From a checkpoint of a small image classifier: 15.9M parameters.
Rows from block 8 of a small image classifier, named by matrix and row number. Rows with one number belong to one channel. Each number is 128 + 32 x the weight over its row's rms, rounded and kept within 0 to 255. All counts start at 0. Numbers have three digits each.
After each channel's rows are labels from the 100 images, of 14976, where the channel reaches its highest value: "responds to" is what is common among them. Only what is clearly more common there than usual is listed. The data: photos of plants, animals and fungi (iNaturalist). In brackets: how many of the 100, against the usual share in percent.
# convs1: 3x3 conv, stride 2 (model.blocks.8.convs.1.weight, 192x192x3x3, each kernel summed), inputs 0-191
# convs2: expand pointwise conv (model.blocks.8.convs.2.weight, 784x192x1x1, transposed), outputs 0-195

convs1.39:098211112101169117092152166106097084162143145097074172128118178174113168139072085147134101130122167120078057130079088131132160143145130166177159078146139111151065124190145127196140069119151161151111138111107160124169172098171087129115161116118109137113114070155155160129151120069135120111137151114193096138161130082117160179098133175156185114181067190136142117138102142088136122150133129109136119097101094145138165122128138108091098182110135171170127063125122143190162105097123201145127123157149195129094153112221126098103158120163121166158136148132178135118171148107131125124
convs2.39:140161156191137086150145073136156181128090172153185119081153156157096117107086120127120168097175128190137134125106149109154096133095125104130066034144065113127245107099134149143123127128141125108061085157101074126179171077163133098127131165160142101128136129145137188173080104138117063113109095125174135127105093160160181105148044101155060220140133200166174098115187188126098127116068101125192160110110170170129134114119134136119146100107122099166059110094102148127145095222169144204125117144139110127083123142115138106138146159117060106168132161116100144162093149185080111143161124214137
responds to: class Insecta (74 vs 29.2); phylum Arthropoda (74 vs 30.9); order Lepidoptera (51 vs 13.7); family: Nymphalidae (32 vs 4.6)

convs1.124:138138101143115154140127161195179131144115146112181128128095107105135107121100141131072130228152152143076110216113112156076145168122116184122142165199151149195149123158114132119127112177105140119162116130142138095176118099173082157114125155174179068120123123127123135121163120117129092114106124182071107151115122138111069163130105163116144119111112124204106117120087135177118093092159120095100176136183127136102160138110184112159107133140152081107117097139107089058166129130129127142177077143128194104216168101151219154156132164136113107109126177098115091067183161110118152133
convs2.124:100177058143104163122122170142148167141130116124112165132095111108089127100134188127083134111163155109139090109100155052148113148078083093167119153153153022144118149139123123099100041133158094154124099115154064124116121112129149121093147172124153119123145133122142120126117122085122138135061197119134178212125095131115148177113107131115121123113102129103139194200132134038102122157111161113098112103117130139103137097112168129133227123076120073164124143101063088086123173058141105053128132090151192133072077128175123123147152172075157169149100149111121119131148098113098150168132053095144
responds to: kingdom Plantae (66 vs 7.3); phylum Tracheophyta (66 vs 7.3); class Magnoliopsida (56 vs 5.6)

convs1.142:139098154098164060113079114105186137064098132109162126102161103126177142078199192153144107115078109069127155092117124135124150146113145112155079159150164124087109117147095108111068100087103162117167120131149132096080122086106059141085017108108082131115160186112111151113146122097125159117132127176050148144115150110082135153111150119126116063160108172092090087111133111118114115143085108151155111102151112120120104106161157103071133115113075106150113131080107153172108194144078084138114132141105064143050086126104125159139121098134117143123096123142113091138135060173165197130
convs2.142:083085131106178149127099081104094127073105186104108135174092152130096081117140185148110206146111164114192121120137145118138071128123133131130064086119139119132140110140162127130132115148121112122083126116090103150139078165138123187120140150146235145123120111131117120118084096191110123114119101145089130067077126126110211163147145135134153144101088099119155131111127132146087153141139149144159089107112135038130163139112234186152187062106119137159132141130152064095157145087091138133150102103059224088093116195158138100178098088104169084107155073147094112106156147123102101139113112133109
responds to: class Insecta (62 vs 29.2); phylum Arthropoda (62 vs 30.9); order Lepidoptera (33 vs 13.7)

convs1.77:104127184082128080153195105141101122165102091148108097148139095109136141059102167107127103129088087178142120154117090164238167092073168124103136125103135146112115120088086161136122118137142139069144124170185117129094104131112087144150163134141099218118188093131071133103116131097086136180158088146102151110130113143109144114138064099082087102088126125099112142165112141179166122124108154143151133171146110104092166140151093146159103191150154091112114105117124102150101136104139109108147159074103146101131128120194131099121137089102135095125147114224128249084141089096147159157
convs2.77:143093148114131116135125172061122112160141110127086137223166090179087211167090112181150134106140067103117124149147147141126182155151140134172108120114105115105110052137141105133208181065057125099154092149128217153164138139118181131125123127116136205132151141154157149110129143210053125173146094120110171166092149065123101105154154153081098150142125128056101104160163159067148109105112097104213126165148102162116175115109183110141115116167079074143082174127145161078091142180144125107165117166145169118127123112121148166139172139128108096070122130115164193115099166157089118140157119108070
responds to: phylum Arthropoda (84 vs 30.9); class Insecta (82 vs 29.2); order Lepidoptera (54 vs 13.7); family: Lycaenidae (25 vs 1.6)

convs1.148:118098096120070113072110123203149109129095122116128101151098118097135128070099195125111149112187184095133069164088186168108160183140101158085183186100146140143099115122187123113159102100172113130114116101127097152091183125142139096124126120110051115077200146124116138153130172090131127164148175120108141133106101097063103170086124113139107103120094125133169205074126147168119111104162165162110143060148161085065131096089105089069166092147133135115135117135064116145109124145096118194158103162068120092144128081138117100176129096125105158117120174142111124150093153137090166091
convs2.148:123210116124098124143079092145162121109122084091144156131137124165127151143171110142140100114133134152115116112137138135106112165143148155091137074131053143144163142094202125138134078113068148130124117093118083159138113101128111154151123125122127148072099081116139119165124167101139135089107123134076149162132127122144157137105114125165132116054047199080139125105126173171112095116182123088151173176152120156129082155101163091106151137038110089195097144157112052095128134137119110125097130169163101147072145115146124127075128143131143054173160094117075124146207151158092161126110132150174
responds to: kingdom Plantae (46 vs 7.3); phylum Tracheophyta (46 vs 7.3); class Magnoliopsida (40 vs 5.6)

convs1.130:168138112150153122196135129095120170102116062126122145135168107163099151104160106112160131095098118172077152112095136180106139123135125107131078141203139120125141123119136089113176142152093063122120052180120168255077107133097126109145104108099110101143122161129161131141110189131124158222159183147162098116102118085132117115129109149118160162156174182104069106098162096190088156117110110163132168116129129166197095197145123136166140125082116112080111140158111147123126131139149166085171194145115131122105123126053148113085138147145151126155163151086114135138120117149149175188
convs2.130:135101092154117138174118121094152161148127121085024148193129146137096063128163154146136148165136091129160092133111150129109166078123037115100143114150151204142086142164093233090187153113091138171140110104098165137117140158159131119130123147161108129101090155118114076155113136078126129161131162109142116126140106123127185116087094158119156115174085155125149103123096151140143172109119177121151131096150164155166176081189110103114119176118151135112177070121140123075121114091105157114154117148141074133203090124084139138104137126116131121153141108110185082123129098149237161129196162114121
responds to: class Insecta (100 vs 29.2); phylum Arthropoda (100 vs 30.9); order Coleoptera (41 vs 3.2); family: Coccinellidae (28 vs 1.7)

convs1.41:126120061148116051122102126170139136152092183121153175168130108126145115101109094125126118134111107113130117183100113140115102184117083131109134155149119121138132141120128075127154139083098131130145084143127142105096126093179160140120120120129129114117139100072105096090127152031177210146150095106085133209114092098097110136091099148147111105123066138083053114133200121168091205124127154117125102116192068145057157131124146137091144115091149157166089123107131107133129154164058140127111090104088117132128147178191117108082089105094116084072125182067059166147115155139098090117
convs2.41:143182095131219078128107182126134141156080134122155197122129144136170117116107236162078097163113152080144101098153119094139091131125145150093113126148099066175106176117123172119163138100172111113130121118171175168173092129093133120128113124117131114115120188084148183170093115110198136133145131119118132093151096132124086169108127100161106119101162146149156094102140109090109149116116103082130180166154123098086198134150050116118147155122131158103053136149189133110114096151127066151157107145147156119033102080125111112121097125099050087082137119120100125144151084107164141143115094096131
responds to: phylum Arthropoda (73 vs 30.9); class Insecta (72 vs 29.2); order Lepidoptera (49 vs 13.7)

convs1.167:117105108138130153100233114141132105143139094141108152127089146106085151060130144147104144121131113132111158092090135161169168094111167119154107088165165137086137129124145079112171158151089194137147134110161120164117106161158110158058123084082155137148151138150116107140147160104079102124104082135161086078133159134086094107121181122129128127136086210181133158175114135108088133127138100076153187170167067127125162156141140071152137100143140105103138119112092136189143140100125181167160157142119177091119107076105134085118108202167166210148160160199170158106121115076168197113
convs2.167:132124105132104136078176147188164055084082073126121120177109115111215107122060102108100143169127139119134185109132105147153110120074080120053131157104172144119158093075124130100096158125135127131131170080133138140142056092116063169168150166118133139071154117178127120120157132111180109086141093137139082099105114190127082098100099109145161121077086114086130144104150127167158086133142128131135138114121144080139116098114140136119151127169161149149151167148117153151123096167129145158119181102152144089114143146152173184133123142173139171096185135189166151104161123145131128183165108210154
responds to: class Insecta (93 vs 29.2); phylum Arthropoda (93 vs 30.9); order: Lepidoptera (41 vs 13.7); order Odonata (26 vs 3.9)

convs1.96:121132135137133150143146079088115163147138134129123150128221097136163134155125077104137136147140149119175142157118145191114110182132141192133154106191123181107162112168134176137174178167112101116128081111081169141128153162138077170173113103126122093102129134061117061161110127124144129113137081152118131132081198143098144153125149126150108080157199191130080082114085157193163087129163093122100116054173133115111118127071120098154180165085143135147145049077167130150179140096161126150144135140165099135158113135058141144094135154127107176130185176114100117086155101168178139139
convs2.96:136114118127061120125105218191097026154158131168161085134134113126135108134171136125112095119131105094104140107104095041114111091096126198161083078153143140170088154166120131146162111116152202143144213247148112135111068092183138107148115091111100175172117149162142127120148112164116142120100141111151079090127137120132116148114132129139105107137177128130103166140119136180156118112106117083163108121104107087119140145139145161106140108077138193121125118126117210133128070118145168130113151126119091128124115161144154184117187193125123153107131125219151145085099062196146190124194108117112
responds to: class Insecta (96 vs 29.2); phylum Arthropoda (96 vs 30.9); order Coleoptera (40 vs 3.2); family: Coccinellidae (33 vs 1.7)

convs1.88:102161153151129100141128128068071160107109151090081128146157140105111167178153086093170138156100078131139170102098099108162094127176161131147134107127163181128023115131115100133140123158092180084124152160138161083126116124147132094095104154160134142113107148127163093105166082146167063156134088117144128082162147109124136100102108241140098141151140177179099106150179093100114133105115174082172138099095179132120114123130102124089125123100100112114150062077165138141164079117146230109165125092110161126148125110116104081119144150106161158173125122164195126164133112108217094099
convs2.88:119142160111108148136093128184134133166104156171125104125139115124126135100120177138175141138110121152098149127137086133123131093132134146156152140167151088119162128117172160144179137212156165162099072165181102092165104103114138059167136055131142110113107120165099135088155176149142208086106146142143121081167099059141135123208102144103130123091117147154144114070101121145157053128131138142110158140078169118122138179127123126130090124099166198128061056119140148160171095089118179117138187154087101126106147134175110143125071123097110147107124084083179115203107192133098100170093154199070
responds to: class Insecta (97 vs 29.2); phylum Arthropoda (97 vs 30.9); order Coleoptera (37 vs 3.2); family: Coccinellidae (25 vs 1.7)

convs1.75:110152153131150129150161092117180163099086120126154129163128149100150150079131172141122139149144133176156150114108106067176178132142192168101146124126150139139177104091132121143065140152148202188132134132165153134153097097132091147103224141149163165135113096152114124140176132127096092109115157136161196175118103135123149101176128101170183185087171097147154109089125136117109131158106109166143132126189114124085095120136135227124059156145122133149229101107085115081109148076108125086168143120133132171108129142138211129153158113148111109087101096076132154088143134122204150172
convs2.75:132131108148105188126154113116150158132154178133215100114050138167147145092086147114127214088140162130096116099130125166153108166100152145112201129156140099121153104128155139092145143134133138116155125076126156140108091131169105150121105138118109116121142138138130099093112101113105135132145108114101091116098136126116197103139106141122115092115139129134141123127127149173131183137096110102112091143094075194125098128106133124104143098124069136054105058146038111126098107191157112117158071181146186131104160088153164120128106091187171136100129108147112152062124144140078116126061109173142
responds to: phylum Chordata (96 vs 60.8); class Aves (94 vs 55); order Anseriformes (34 vs 5.5); family: Anatidae (34 vs 5.5)

convs1.159:131135101094149144136205119094139150134098155094117155140102169141085138121116110134089141133139145059112102165156166119151158059120061170125089094100132160120126113126187117149108141123203157170113106175143181165199177145175108168173178158112141113084160130169120109132078136156118098127077128138157135119162084119126110132162208163221147108143154157101080144122145155127133175111142062103073170095188107126178110136087085158128092085153118126112146149114129146100177096171148103129110129165138114103112076196126141167136142111133112170141130127071151178113107125075111121212
convs2.159:108107119190130146173084144121143135139108116166174116151154149122103164145080017101171144121134117107130182120105121137142122120126101126125120125050090116127193118126156152096085099121112144135098158148126156164120138139167114142115133173160102125139141142100114115165105108142087194134109108122152182154134079255148085138113203104144073115138099115160163094137100156210077163103083090070094117151113077077179131174135093132112190153140092123184154127171063183111136138118078151122116123196113193148091173159125118163136138124102177103142145153131105194109140151149211087181140114092164
responds to: phylum Chordata (98 vs 60.8); class Aves (93 vs 55); order Charadriiformes (33 vs 7.6)

convs1.4:098111130107145134132164142176099117140126136112109129188136174065176084097125125132228100151163146114133174110198108098140096111161094115135172107119144099222135161118155138123087153126139126124126140139138110111132139181125100105107149116090132143134124161143105148119081128140119162090149160173100188140138119175117162126163137079142173147149103115162167242113141151070156135136086092118074149208076199125096110149145129192165162102208153116151160142141164098131150113146083183095076124065073056134132155097103170100128104133125105138152166139121150156140117119165144097108
convs2.4:138098119090157106134161108163115141094127156103179104148153135109124125084125140147148107096165124149131104127153162069122096100140161128142129156087122156113099172132120141068121105062149138207140098118135173169096071137141104168100147103115097128084092129142102147158116172149108123185141090089132147168075129185137141145085096077169144108134120098166095211187119179150154087084107094125126096095131123132136088167111125153143148174137057075170109172163143125071162123129126147162150139115134143120066103175142116145098137081129139141120156144078129094066126150151104142102070071144085
responds to: phylum Arthropoda (71 vs 30.9); class Insecta (67 vs 29.2)

convs1.176:128169164145087163144120128146176119113111180069103135172096136119088109120083094168142204124154154116147118175172116127118078162148171188109178135140159121091067079131109108162210075122060134129111181124193116119181144126156098197159083133163115106138138124149174123103227125174133057094119154207121143098153115121083155122145127145138097079154106071128090143106141154133099073123075164099135166170128134139123112157214166101150150143151081134128151112113084128137174147107171106135155110151170142119162144092089108115113104151121155089146099126155147078118135134139101115101
convs2.176:126125109166101144114148131111088156118118154116124107077141129162147135102122165142146101169090111102149156154097131171107115122158196160118137123090131152099093167127166129199095086165118121103140069097174090152089071149160132186127146102090133151096159144112097114113145119104130111111084164130148105212153120135133212075116142103134131122155137129084059109135151162168151135126109071154116128180135146188117159092162156130160145157187084119120109109056143110176092118096132145115127166155116117117156118095111118143100111095127180094109141068115180100151066095079091255118089129122116
responds to: kingdom Plantae (36 vs 7.3); phylum Tracheophyta (36 vs 7.3); class Magnoliopsida (25 vs 5.6)

convs1.160:106201125122213152194121131105130087077118130148115116104161131121102159133116137113131100136082123134186154139136121160106131153088116090131088088069120106147230089068137143091158132119125091149121121135125133111102114175166091069111102197128169076131149051106150164122114157110081093154120141101136079132106083141133112071096109145170169213128122115139102091070043102117151164145126175071095131095090092095160109110119058145163092171098142105142135118125140050160132130091152141106092096083071118118142138152122078133133144108172101132099090138117164101131127158095106105143
convs2.160:129158066149113157159115099125165121151106082095099146085102094080100076131149139115136130097132130116190161204171141152147098171136103078161078153121077130160114090080142109128045168137084106166140142168170129145119096138140088158144221147124140069097172151119137091105043121101144153140118133207117157102123209112125084110156136077168096081136088142129188174104151118097151176135086155143213146131133131139084130123132076139084112152055111137110203136151134114145153124096137102130108115152119151119092123068190150084088117124082106124142091135137117088138199117138148109131107101108186
responds to: kingdom Plantae (58 vs 7.3); phylum Tracheophyta (58 vs 7.3); class Magnoliopsida (40 vs 5.6)