From a checkpoint of a small image classifier.
Model: norm batchnorm, widths [256, 448, 784, 1360].
Rows from block 6, named by matrix and row number. Each number is 128 + 32 x the weight over its row's rms, rounded and kept within 0 to 255. All counts start at 0.
# fc1: squeeze-excite reduce (model.blocks.6.se.fc1.weight, 56x448), inputs 0-63
fc1.6 [109 114 166 151 115 132 144 158  80 140 146 168 111 120 126 124 119 133  99 120  37 104 147 116  92 106 133 110 167 145 107 143  88  82 130 163 119 132 177 127  93 131 129 102 123 112 166 130 104 168 156  96 156 129  95 158 136 102 150 114 140 128  95 150]
fc1.7 [130 119 132 110 102 128 119 148 128 132 129 125 153 147  89  98 156 138  90 128 181 142  64  84  92  81 147 121 102  70  81  86 162  96 152 129 112 147 176  80 164  67 151 124 135 160 159  94 123 151 164 107 160 165 153  83  75 108 104 163 105 101 144  66]
fc1.8 [150 125 105  90 126 140  83 132 123 112 114 155 126 141  88  46 228 108 107 109 115 120 102 116  98 127 149 143 168 125 127  78 180 103 124 116 129 112  98 142 127 177 154 110 161 172 120 106 119 153 173 169 141  54  85 123 167 105 109 136 111 125 126 100]
fc1.9 [155 165 148 155 106 110 158 173  52 111 157  81 114 124 122 161 122 155 123 155 145 145 162 133  98 124 181  93  82 170 154  68 127 125 140 147 102  81 188 108  88 126 143 121 129 162 108 129 109 172 190 134 127 110 203 136 162 137 139 123 143  89 178 122]
fc1.10 [145 161 136 222 136  99 132  99 121 194 172 119 135  70 154  72 154 101 129 114 164  88 122  95 128 181 152  75 107 114 133 121 138  76 166 129 146 119  78 127 150 173 140 109 113 136  84  97 123 138 174 162  56 150 162 178 170 127 149 153 162 131 166 127]
fc1.11 [138 164  95 126 116 113 101 102  88 114 173  71  71  99 102  94 113 133 157 165 118 137 122 170 139 123 151 121 128 134 116 122 152 100  99 119  83 116  94 137 183 170 142 147 163  74 103 192 155 148 123 175 117 156 171 151 131 191 126 145 202 110 143 116]
fc1.12 [136  91 169  99  97 109 161 152  79 135 116 117  97 101  90 159 133 128  78  94 126 185 128 161 141  75  84 144 172 147 153 147 116 103 119 142 100 156  85 147 151 118  70  99 158 100  98 129  90 172 119 139 111 151 141  79 130 107 197 131 142 129 186  89]
fc1.13 [133 131 127  81  99 160 179 186 125 111 182 141 128 146 169  80  69 161 130 117 115 114 167 128 172 146 101 147 180 159 137 169 144 149 109 115 119 128 144  72 113  74 126 123 155  78 160 141 172 167 141  63 101 194 174 179 211 130 147 113 127 144 193 104]
fc1.14 [104 178 128 109 135 197 114 103 147 136 127 152 160 161 122 145 124 116  71 118 187 130 107  64 125 104 101 118 112 132  80 149 156 129 121 120 147 124 127 146  87 131 155 118 190 135 164  88 169 171 140 114  73 139  91 103  93 145 117 188 118  75 106 119]
fc1.15 [105  92 168 181  31 106  89 146 132 232 154 111  98 141 132 111 113 115 193  75 140 144 120 141 173  68  72 149 118  98 131 116 100 155  66 137 126 103 118 129 154 108 100 145  99 101 114 105 143 124 139 142  95 124 144 149 172 107  96  88 166 138 143 151]
fc1.16 [188 157 189 153 137 119 171 155 175 119 120 104 175 131 108 182 142 189  84 144 132 181 163 136  97 101  90 113 127 188 183 110 111 174 104 197 112 139 136  82 139  96 135  97 123 100 139 129 158  88 105 146  65 135 132 183 118  87 167 108 117 150 193 168]
fc1.17 [171 160  89 106 162 112 149 127 158 163  91  74 168 148 156 113  90 104  73 205 127  93 156 113 144 107 132 118 145 157 142 180 101 122 129 126 119  62 134 122 144 110 169 149  93 146 109 106 137 134 119 159 134 106 112  59  76 133 114  76  79 124 153 172]
fc1.18 [146 118 122  89 123 116 131  90 163 138 118 119 167 183 151 109 202 170 118 128 145  97 187  97  85 123 114 110 134 156 135 172  73 143  89 129 124 172 135 164  77 112 152  88 115 150 157 121  80 113  64 155 115 151  98 119 145 152 142  75 124 166 101 131]
fc1.19 [125 155 106 115 112  64 125 141 117 102  93 153 115 155  45 179 122 136 140  62 131 215 112 121 151 138 116  97  81 151 143  99 126 160 151 123 117 188  68 150 136 120  83 126 114 146 131 167  94  84 120 144 128 177 105 137 102 114 139 112  93 123 107  82]
fc1.20 [110  96 152 184 132  92 173 168 141  92 220  92 101 139 119  95 102 179 130 139  94  77 118 121 151 145 202 140 135 144 100 155 132 127 104 112 122  79  90 152 152  90 142 156 124 159  95 165 116 165 117 136  89  91 101 104 147 125 102  95 105 124  87 103]
fc1.21 [172 161  68 134 190 165 148  96 117 105 171  90 181 120 110 138 100 102  98 150 175  87 121 102 181 156 151 149 174 159 107 150 110 116 143  76 148 143 144 101 111  99 111  59 105  87 168 115  75 136 113 159 117 158 101 141 133 157 155 127 112 103 184 107]
fc1.22 [125 140 106  82 110 169 186 159 112 174  92  68 132 123  85  89 141 157 112 142 119  87 158 110 125  83  60 101 169 189 106 119 157 126 142  92 141 101 102 122 173 148 126 124 148 104 136 158  99 133 148 195 136  99 128  96 119 133 167 150 145 122 117 175]
fc1.23 [159 205 145 108 161 135 197  56 125 151  82  91 113 106 145 129 120  82 111  91 103  86 106 134 137 104 148  94 131 168  57  94 144 147 147 179 115 121 108 124 133 140 133 157 120 124  92 155 122 133 129 196 107 133  96  97 165 104 105 103 117  90  97 100]
fc1.24 [172 111 152 154 177 120  98 123 136 131  90 126 156 155  92 149 121 109 149 142 139 129  94 170 116 124  71 112 186 136 154 138  84 165 175 135 129 132 103 185 112 130 138 123 126 148 138 150 105 176  90 146 133 123 133  86 133 133 143  82 122 124 158  84]
fc1.25 [147 148 106  91 180 129  95 123 164  54 126  63 113 136 124 101 150 154 131 114  98 121  73  97 189  99  59 131 163 127 103 163 137 128 165 128 126 192 108 104 174 120 179 125 123 124 164 125 106 121 164 165 176 126 109 136 123 128 174 133 158 128 150 182]
fc1.26 [199 147 105 155 162  70 120 170 145 155 144  92 103 114 151  63 110  96  93  63  51 129 110  98 136  74  92  65 146  71 178 121 172 193 166  83 120 155  97 135 113 140 119  83  97 210 188 154  97 146 174  88 131 120 132  91 117 119 138  86 164 175 159 140]
fc1.27 [179 151 112 150 104 128 156 167 146 129 109 100 109 147 150 155 121 133 122 160 188 145  94 153 142 101 199 115 150 156  49  64 115 153  81 162 148 119 135  63 137 161 181 172  43  93 209 201 147  99 130 173 146 141 130 152 108 168 145 121 122  80 138 114]
fc1.28 [125 104 128  84  88 155 121 162 177  99 138 143 192 153 110 107 123 121 154 126  89 129 120 134 133 168 145  90 108 149 143 169 153 106 140 150 108  92 120 195 132 194 135 164 159 129 119 154 108 122  94 127 163 138 182  94 110  82 177 103  75 173  93 202]
fc1.29 [121  89 155 128 133 105 127 157 130 146 124 114 125 113 112 137 109 122 134  95  45 171 141 144 154 151  43 121 110  98  76 122 116 107 192 138 146 147 101 129 129 143 132 138 148 147  82 111 117  98 123 148 144 137 134 129 129  96 126 167  79 166 139 132]
fc1.30 [152 121 155 149 135 153 112 125  74 130  97 108  78 178 168 100  90 131 182 149 133  88  98 156 113 134  97 165 138 116 137  84 126 102 103 115 123  79 155 181 152 154 145 110 108 176 155 115 121 147 104 168  84 181  83 143 153 115 121 164 170 122  97 126]
fc1.31 [133  73 141 160 126 128 128  76  67 103 132 130 126 159 195 199 134 198 105 121 143 151 176  94 114 138 105 118 129 138 193 104 157 148 119 101 112 149 111 168 204 150 130 164 168  91 176 118 159 102 184 129  59 125 170 144 130  66 113 116 196 129 117 170]
fc1.32 [100  74  88 116 112 181  41 155 120 137 130 156 146 154 131 101 129 175  95 144  93 120 139 121 149 102 121 155 174 125 226 162 170 100  90 123 129  31 135 138 101 120 129 152 139 108 142 173 134 177 124 167 185 144 122 141 127  83  66  98 139 140 140 121]
fc1.33 [ 98  79 120 149 149 119  84  97 119 137 144 181 142 106 118 193 131 116 115 115 136 134  99 117  99 135 162 133 122  81 161 186 131 134 201  99 103 120 119 106 178 134 128 164  88  95 147 113  61 131 140 134 140 163 143 102 171 130 135 110 171  88 150 144]
fc1.34 [ 70  30 107 109 104 162 182 122 112 202  59 112 113  37 120 120 167  76 159 134 105 124 138 154 125 198 156 170 116 123 110 166 121 148 126  71 115 147 136 120 168 166 134 144 104 144 141  66 100 141 160 148 143  98 164 211 115 143 174  97 108  86 156 146]
fc1.35 [106 167  99 145  72 117 112 129 111 126 123  84 130 123 157 117  71  53 146 129 113  89  65 143  69 158 137 112 178 135 141 163 123 158 136 128  63  79 114 138  82 159 172  94  50 146 143 133 137 168 143 136 138 101 101 133 151 124 148 148 152  99 127 150]
fc1.36 [123 149 124 108 134 116 145 103 147 184  82 122 159 182 139  84  98 176  85 163 158 147 132 138 114 129  94 121 129 119 189 108 128 111 172  66 102 125 160 184  99 133 122 158 134 134 139 147 142 183 168 161 138 144 127 161 154 164 112  97 142 154  91  95]
fc1.37 [142  96 132 173 124 120 111 143 130 114 122 161  87 133 121 129 120 108 148 131 114 149  84  66 185 153 153 133 106  68 168 154 103 152 104 136 158 150 109  82  96  88 117 124 123 148 101 134 194  70  91  86 130 167 144 124  94 136  87 175 149 149 179 141]
fc1.38 [131 116 110 171  86 114 141 152 109 137 134 106 121 115 137 168  84 105  99 139 128  76 158 185 104  92 175 117 110 142 174 103 170 173 103 120 107 120 136 113 115 188 150 113 116 101 154 119 153 172 162 138 207 140 147 132 160 125 144 135 134 112 115  69]
fc1.39 [114  86 166 181 134  97 100  99 153 125 122 106  82  76 123  90 126 100 142 106 125 129 138 110 110 167  91 140 103 110 188 164 143  93 132  97 100 127 104 170 112 147  93  92 170 178 111  80 175 149 156 126 120 135 119 140 134 196 115 152 114 186 139 172]
fc1.40 [114 149 139 113 109  70 116 173 154 114  87 139  76 148 159 169 158  97 170 119 115 121 194  93  98 119 104 134 145 135 137  98  78 104 127  77 133 155 111 163 144 117 118 131  94 132 156 144  90 105 107 105 132 124  90  77 117 134 155 111 156 166 151 127]
fc1.41 [183 163 115 117  76  75  84 148 105 116 126  86 107 125  67 185  71 152  93 139  84 100 134 119 100  48  65  91 105 111 131 111  85 136 115 136 153  98 107 117 137 185 211  80 148 132 109  78 115 187 133 177 114 129  89 118  94 119 147 161 168 186 120 148]
fc1.42 [123 147  76  75 152 115 122 109 137 127  90 179  98 132 120 177 147 160 138  97 118 147 181  95 123 177 134 160  82 147 207  94 114  94 153 141  94 115  96 141 136 112 154 122 133 149 172 150  90 169  85 147  97 103 156  89 150  84 103 148 132 173 150 159]
fc1.43 [101 190 100 152 155 116  79 102 203 105 131  97 150 171  83  91  53 130 112  91  77  89 109  93 139 151 168  86 159 181 150  99 119 122 151  77  87  82 142 157 117 139 115 119 121  90 139 190 113 159  81 136 182 128 147 145 140 126 157 104  96  86 158 101]
fc1.44 [132 132 108  97 176 117  73 122 161 185  45  99  90 128 139 127 117 106  63 135 114 121 104  94  96  65 136 118 142 100  89 147 142  87 133 112 177 172  88 138 156 117 155 146 149  75 104 133  81 161 118 131 114 172 125 112 100 120 112 117 157 120 200 255]
fc1.45 [103  96 133  22 126 126 136 103 125 112 139 128 110 150  70 120 130 128 186 115 165 187 189  88  70 180 145 165 106 120  76  90 137 149  80 135 167 169 101 119 150 127 114 147 118 120 118 109 110 198 131 116 190 139 176 177  96 125 154  98 177 115 143 154]
fc1.46 [111 132 143 107 138 166 193 136 206 207 102 162 188  89  63  82 144 183 118  98 150 153 122 134 139 180 166 140 124  68  77  67 138 160 150 139 148 167 149 158 154  96 157 146 126  99  71  90 176 159 145 130 161 101 188  85 130 135 140 171 149 173  73  60]
fc1.47 [116 100 162 124 162 185  86 174 149 117 108 157 136 133 133 142 124 152 162  76  98 138 113 147 164  95 122  75 142 170 134 127 146 159 116 139 143 206 112 117  96 131 114 132 127 120 143  93 155 176 135 121 136 121 134 129 105  89  96 107 181 118 120 119]
fc1.48 [ 92 106 158 145 135 100  98 131 177 109  77 140 160 147 133 101 183 146 172 125 122 154 155 121 119 185 198  81 106 134 155  94  89 132 129 128 136 181 125 114 111 138 112 137  94 126 121 107 179 143  95  99  88 101 105 185 139 102 115 116 123 139 122 140]
fc1.49 [113 145 176 166 117  84 150 184  76 109 168 135  95 114 112 113 194 121 121 108 128 159 148 166 186 179 154 183  91 151 128  67 142 152 130 118 132 135 123 165 104 103 106 117 114  78 152 129 170 158 111 167  92 127 161 185 145 130 146 112 180  89 157 134]
fc1.50 [112 124 157 128 174  54  99 134  83 120 144 100  82 175 122 125 114  98 114 110  99  67 104 188 118 132 101 151 140 167 117 137 173 154 129 104 100 128 127 111 111 125 175 123 121 107 118 136  99 197 147 181 123  88 126  98 182 127 129  84 206  84 105 130]
fc1.51 [103 162  83 134 121 130 176 118  91  67  96  71 198  94 125 125 164 122  82 151 129 148 177 130  96  44 148  93 111 166 193 154 107 170 115 166 161 136  71 168 115 167 119 181 140  93 144 199 117 118 111 160 121 190 161 201 125 119 102 134 149  88 116 100]
fc1.52 [158  71 110  93 117 124 119 203  46  65 174 107  58 195  81  67 207 132 122 103  98 144 176 136 149 106 127 177 116 139  91 100 111 137 112 161 108 143 153 169 171 155 124 165 155 112 138 169  62 161  77 117 117 173 139 149 151  67 142  96 152 124 101 108]
fc1.53 [133 141 129 105  84 150  83 127 197 154  79 134 120 147 198 102 113  96  94 140  78 116 164 178 142 151 200 125 106 182 129 112 126  86 142 135 132 104 120 159 169 118 114 133 121 177 127 135  86 143 130 117 103  58 127 109 111 120  57 118  99 173  99 116]
fc1.54 [141  94 137 169  94 156 172 116 129 115  76 155 182 141 147 144  75 128 144 121  94 123 145  71 149 148 146 106  95 146 130 168 137  70 135 126  94 164  76 106  87  68 174 167 169 123 203  99 123 126  30 177 146 101 164 131 104  53 144  80 169 110  70 158]
fc1.55 [139 113  68 151 135 151 136  99  97  77 117 113 115  93 100 105 129 146 116  88 124  93 152 133 117  56 117 167 138 141 144 138 125  93 201 186 154 116  74 159 153 131 129  81 117 156 118 132 118 175 106 115 128 145 124 133 161 120 155 123 126 146 115 174]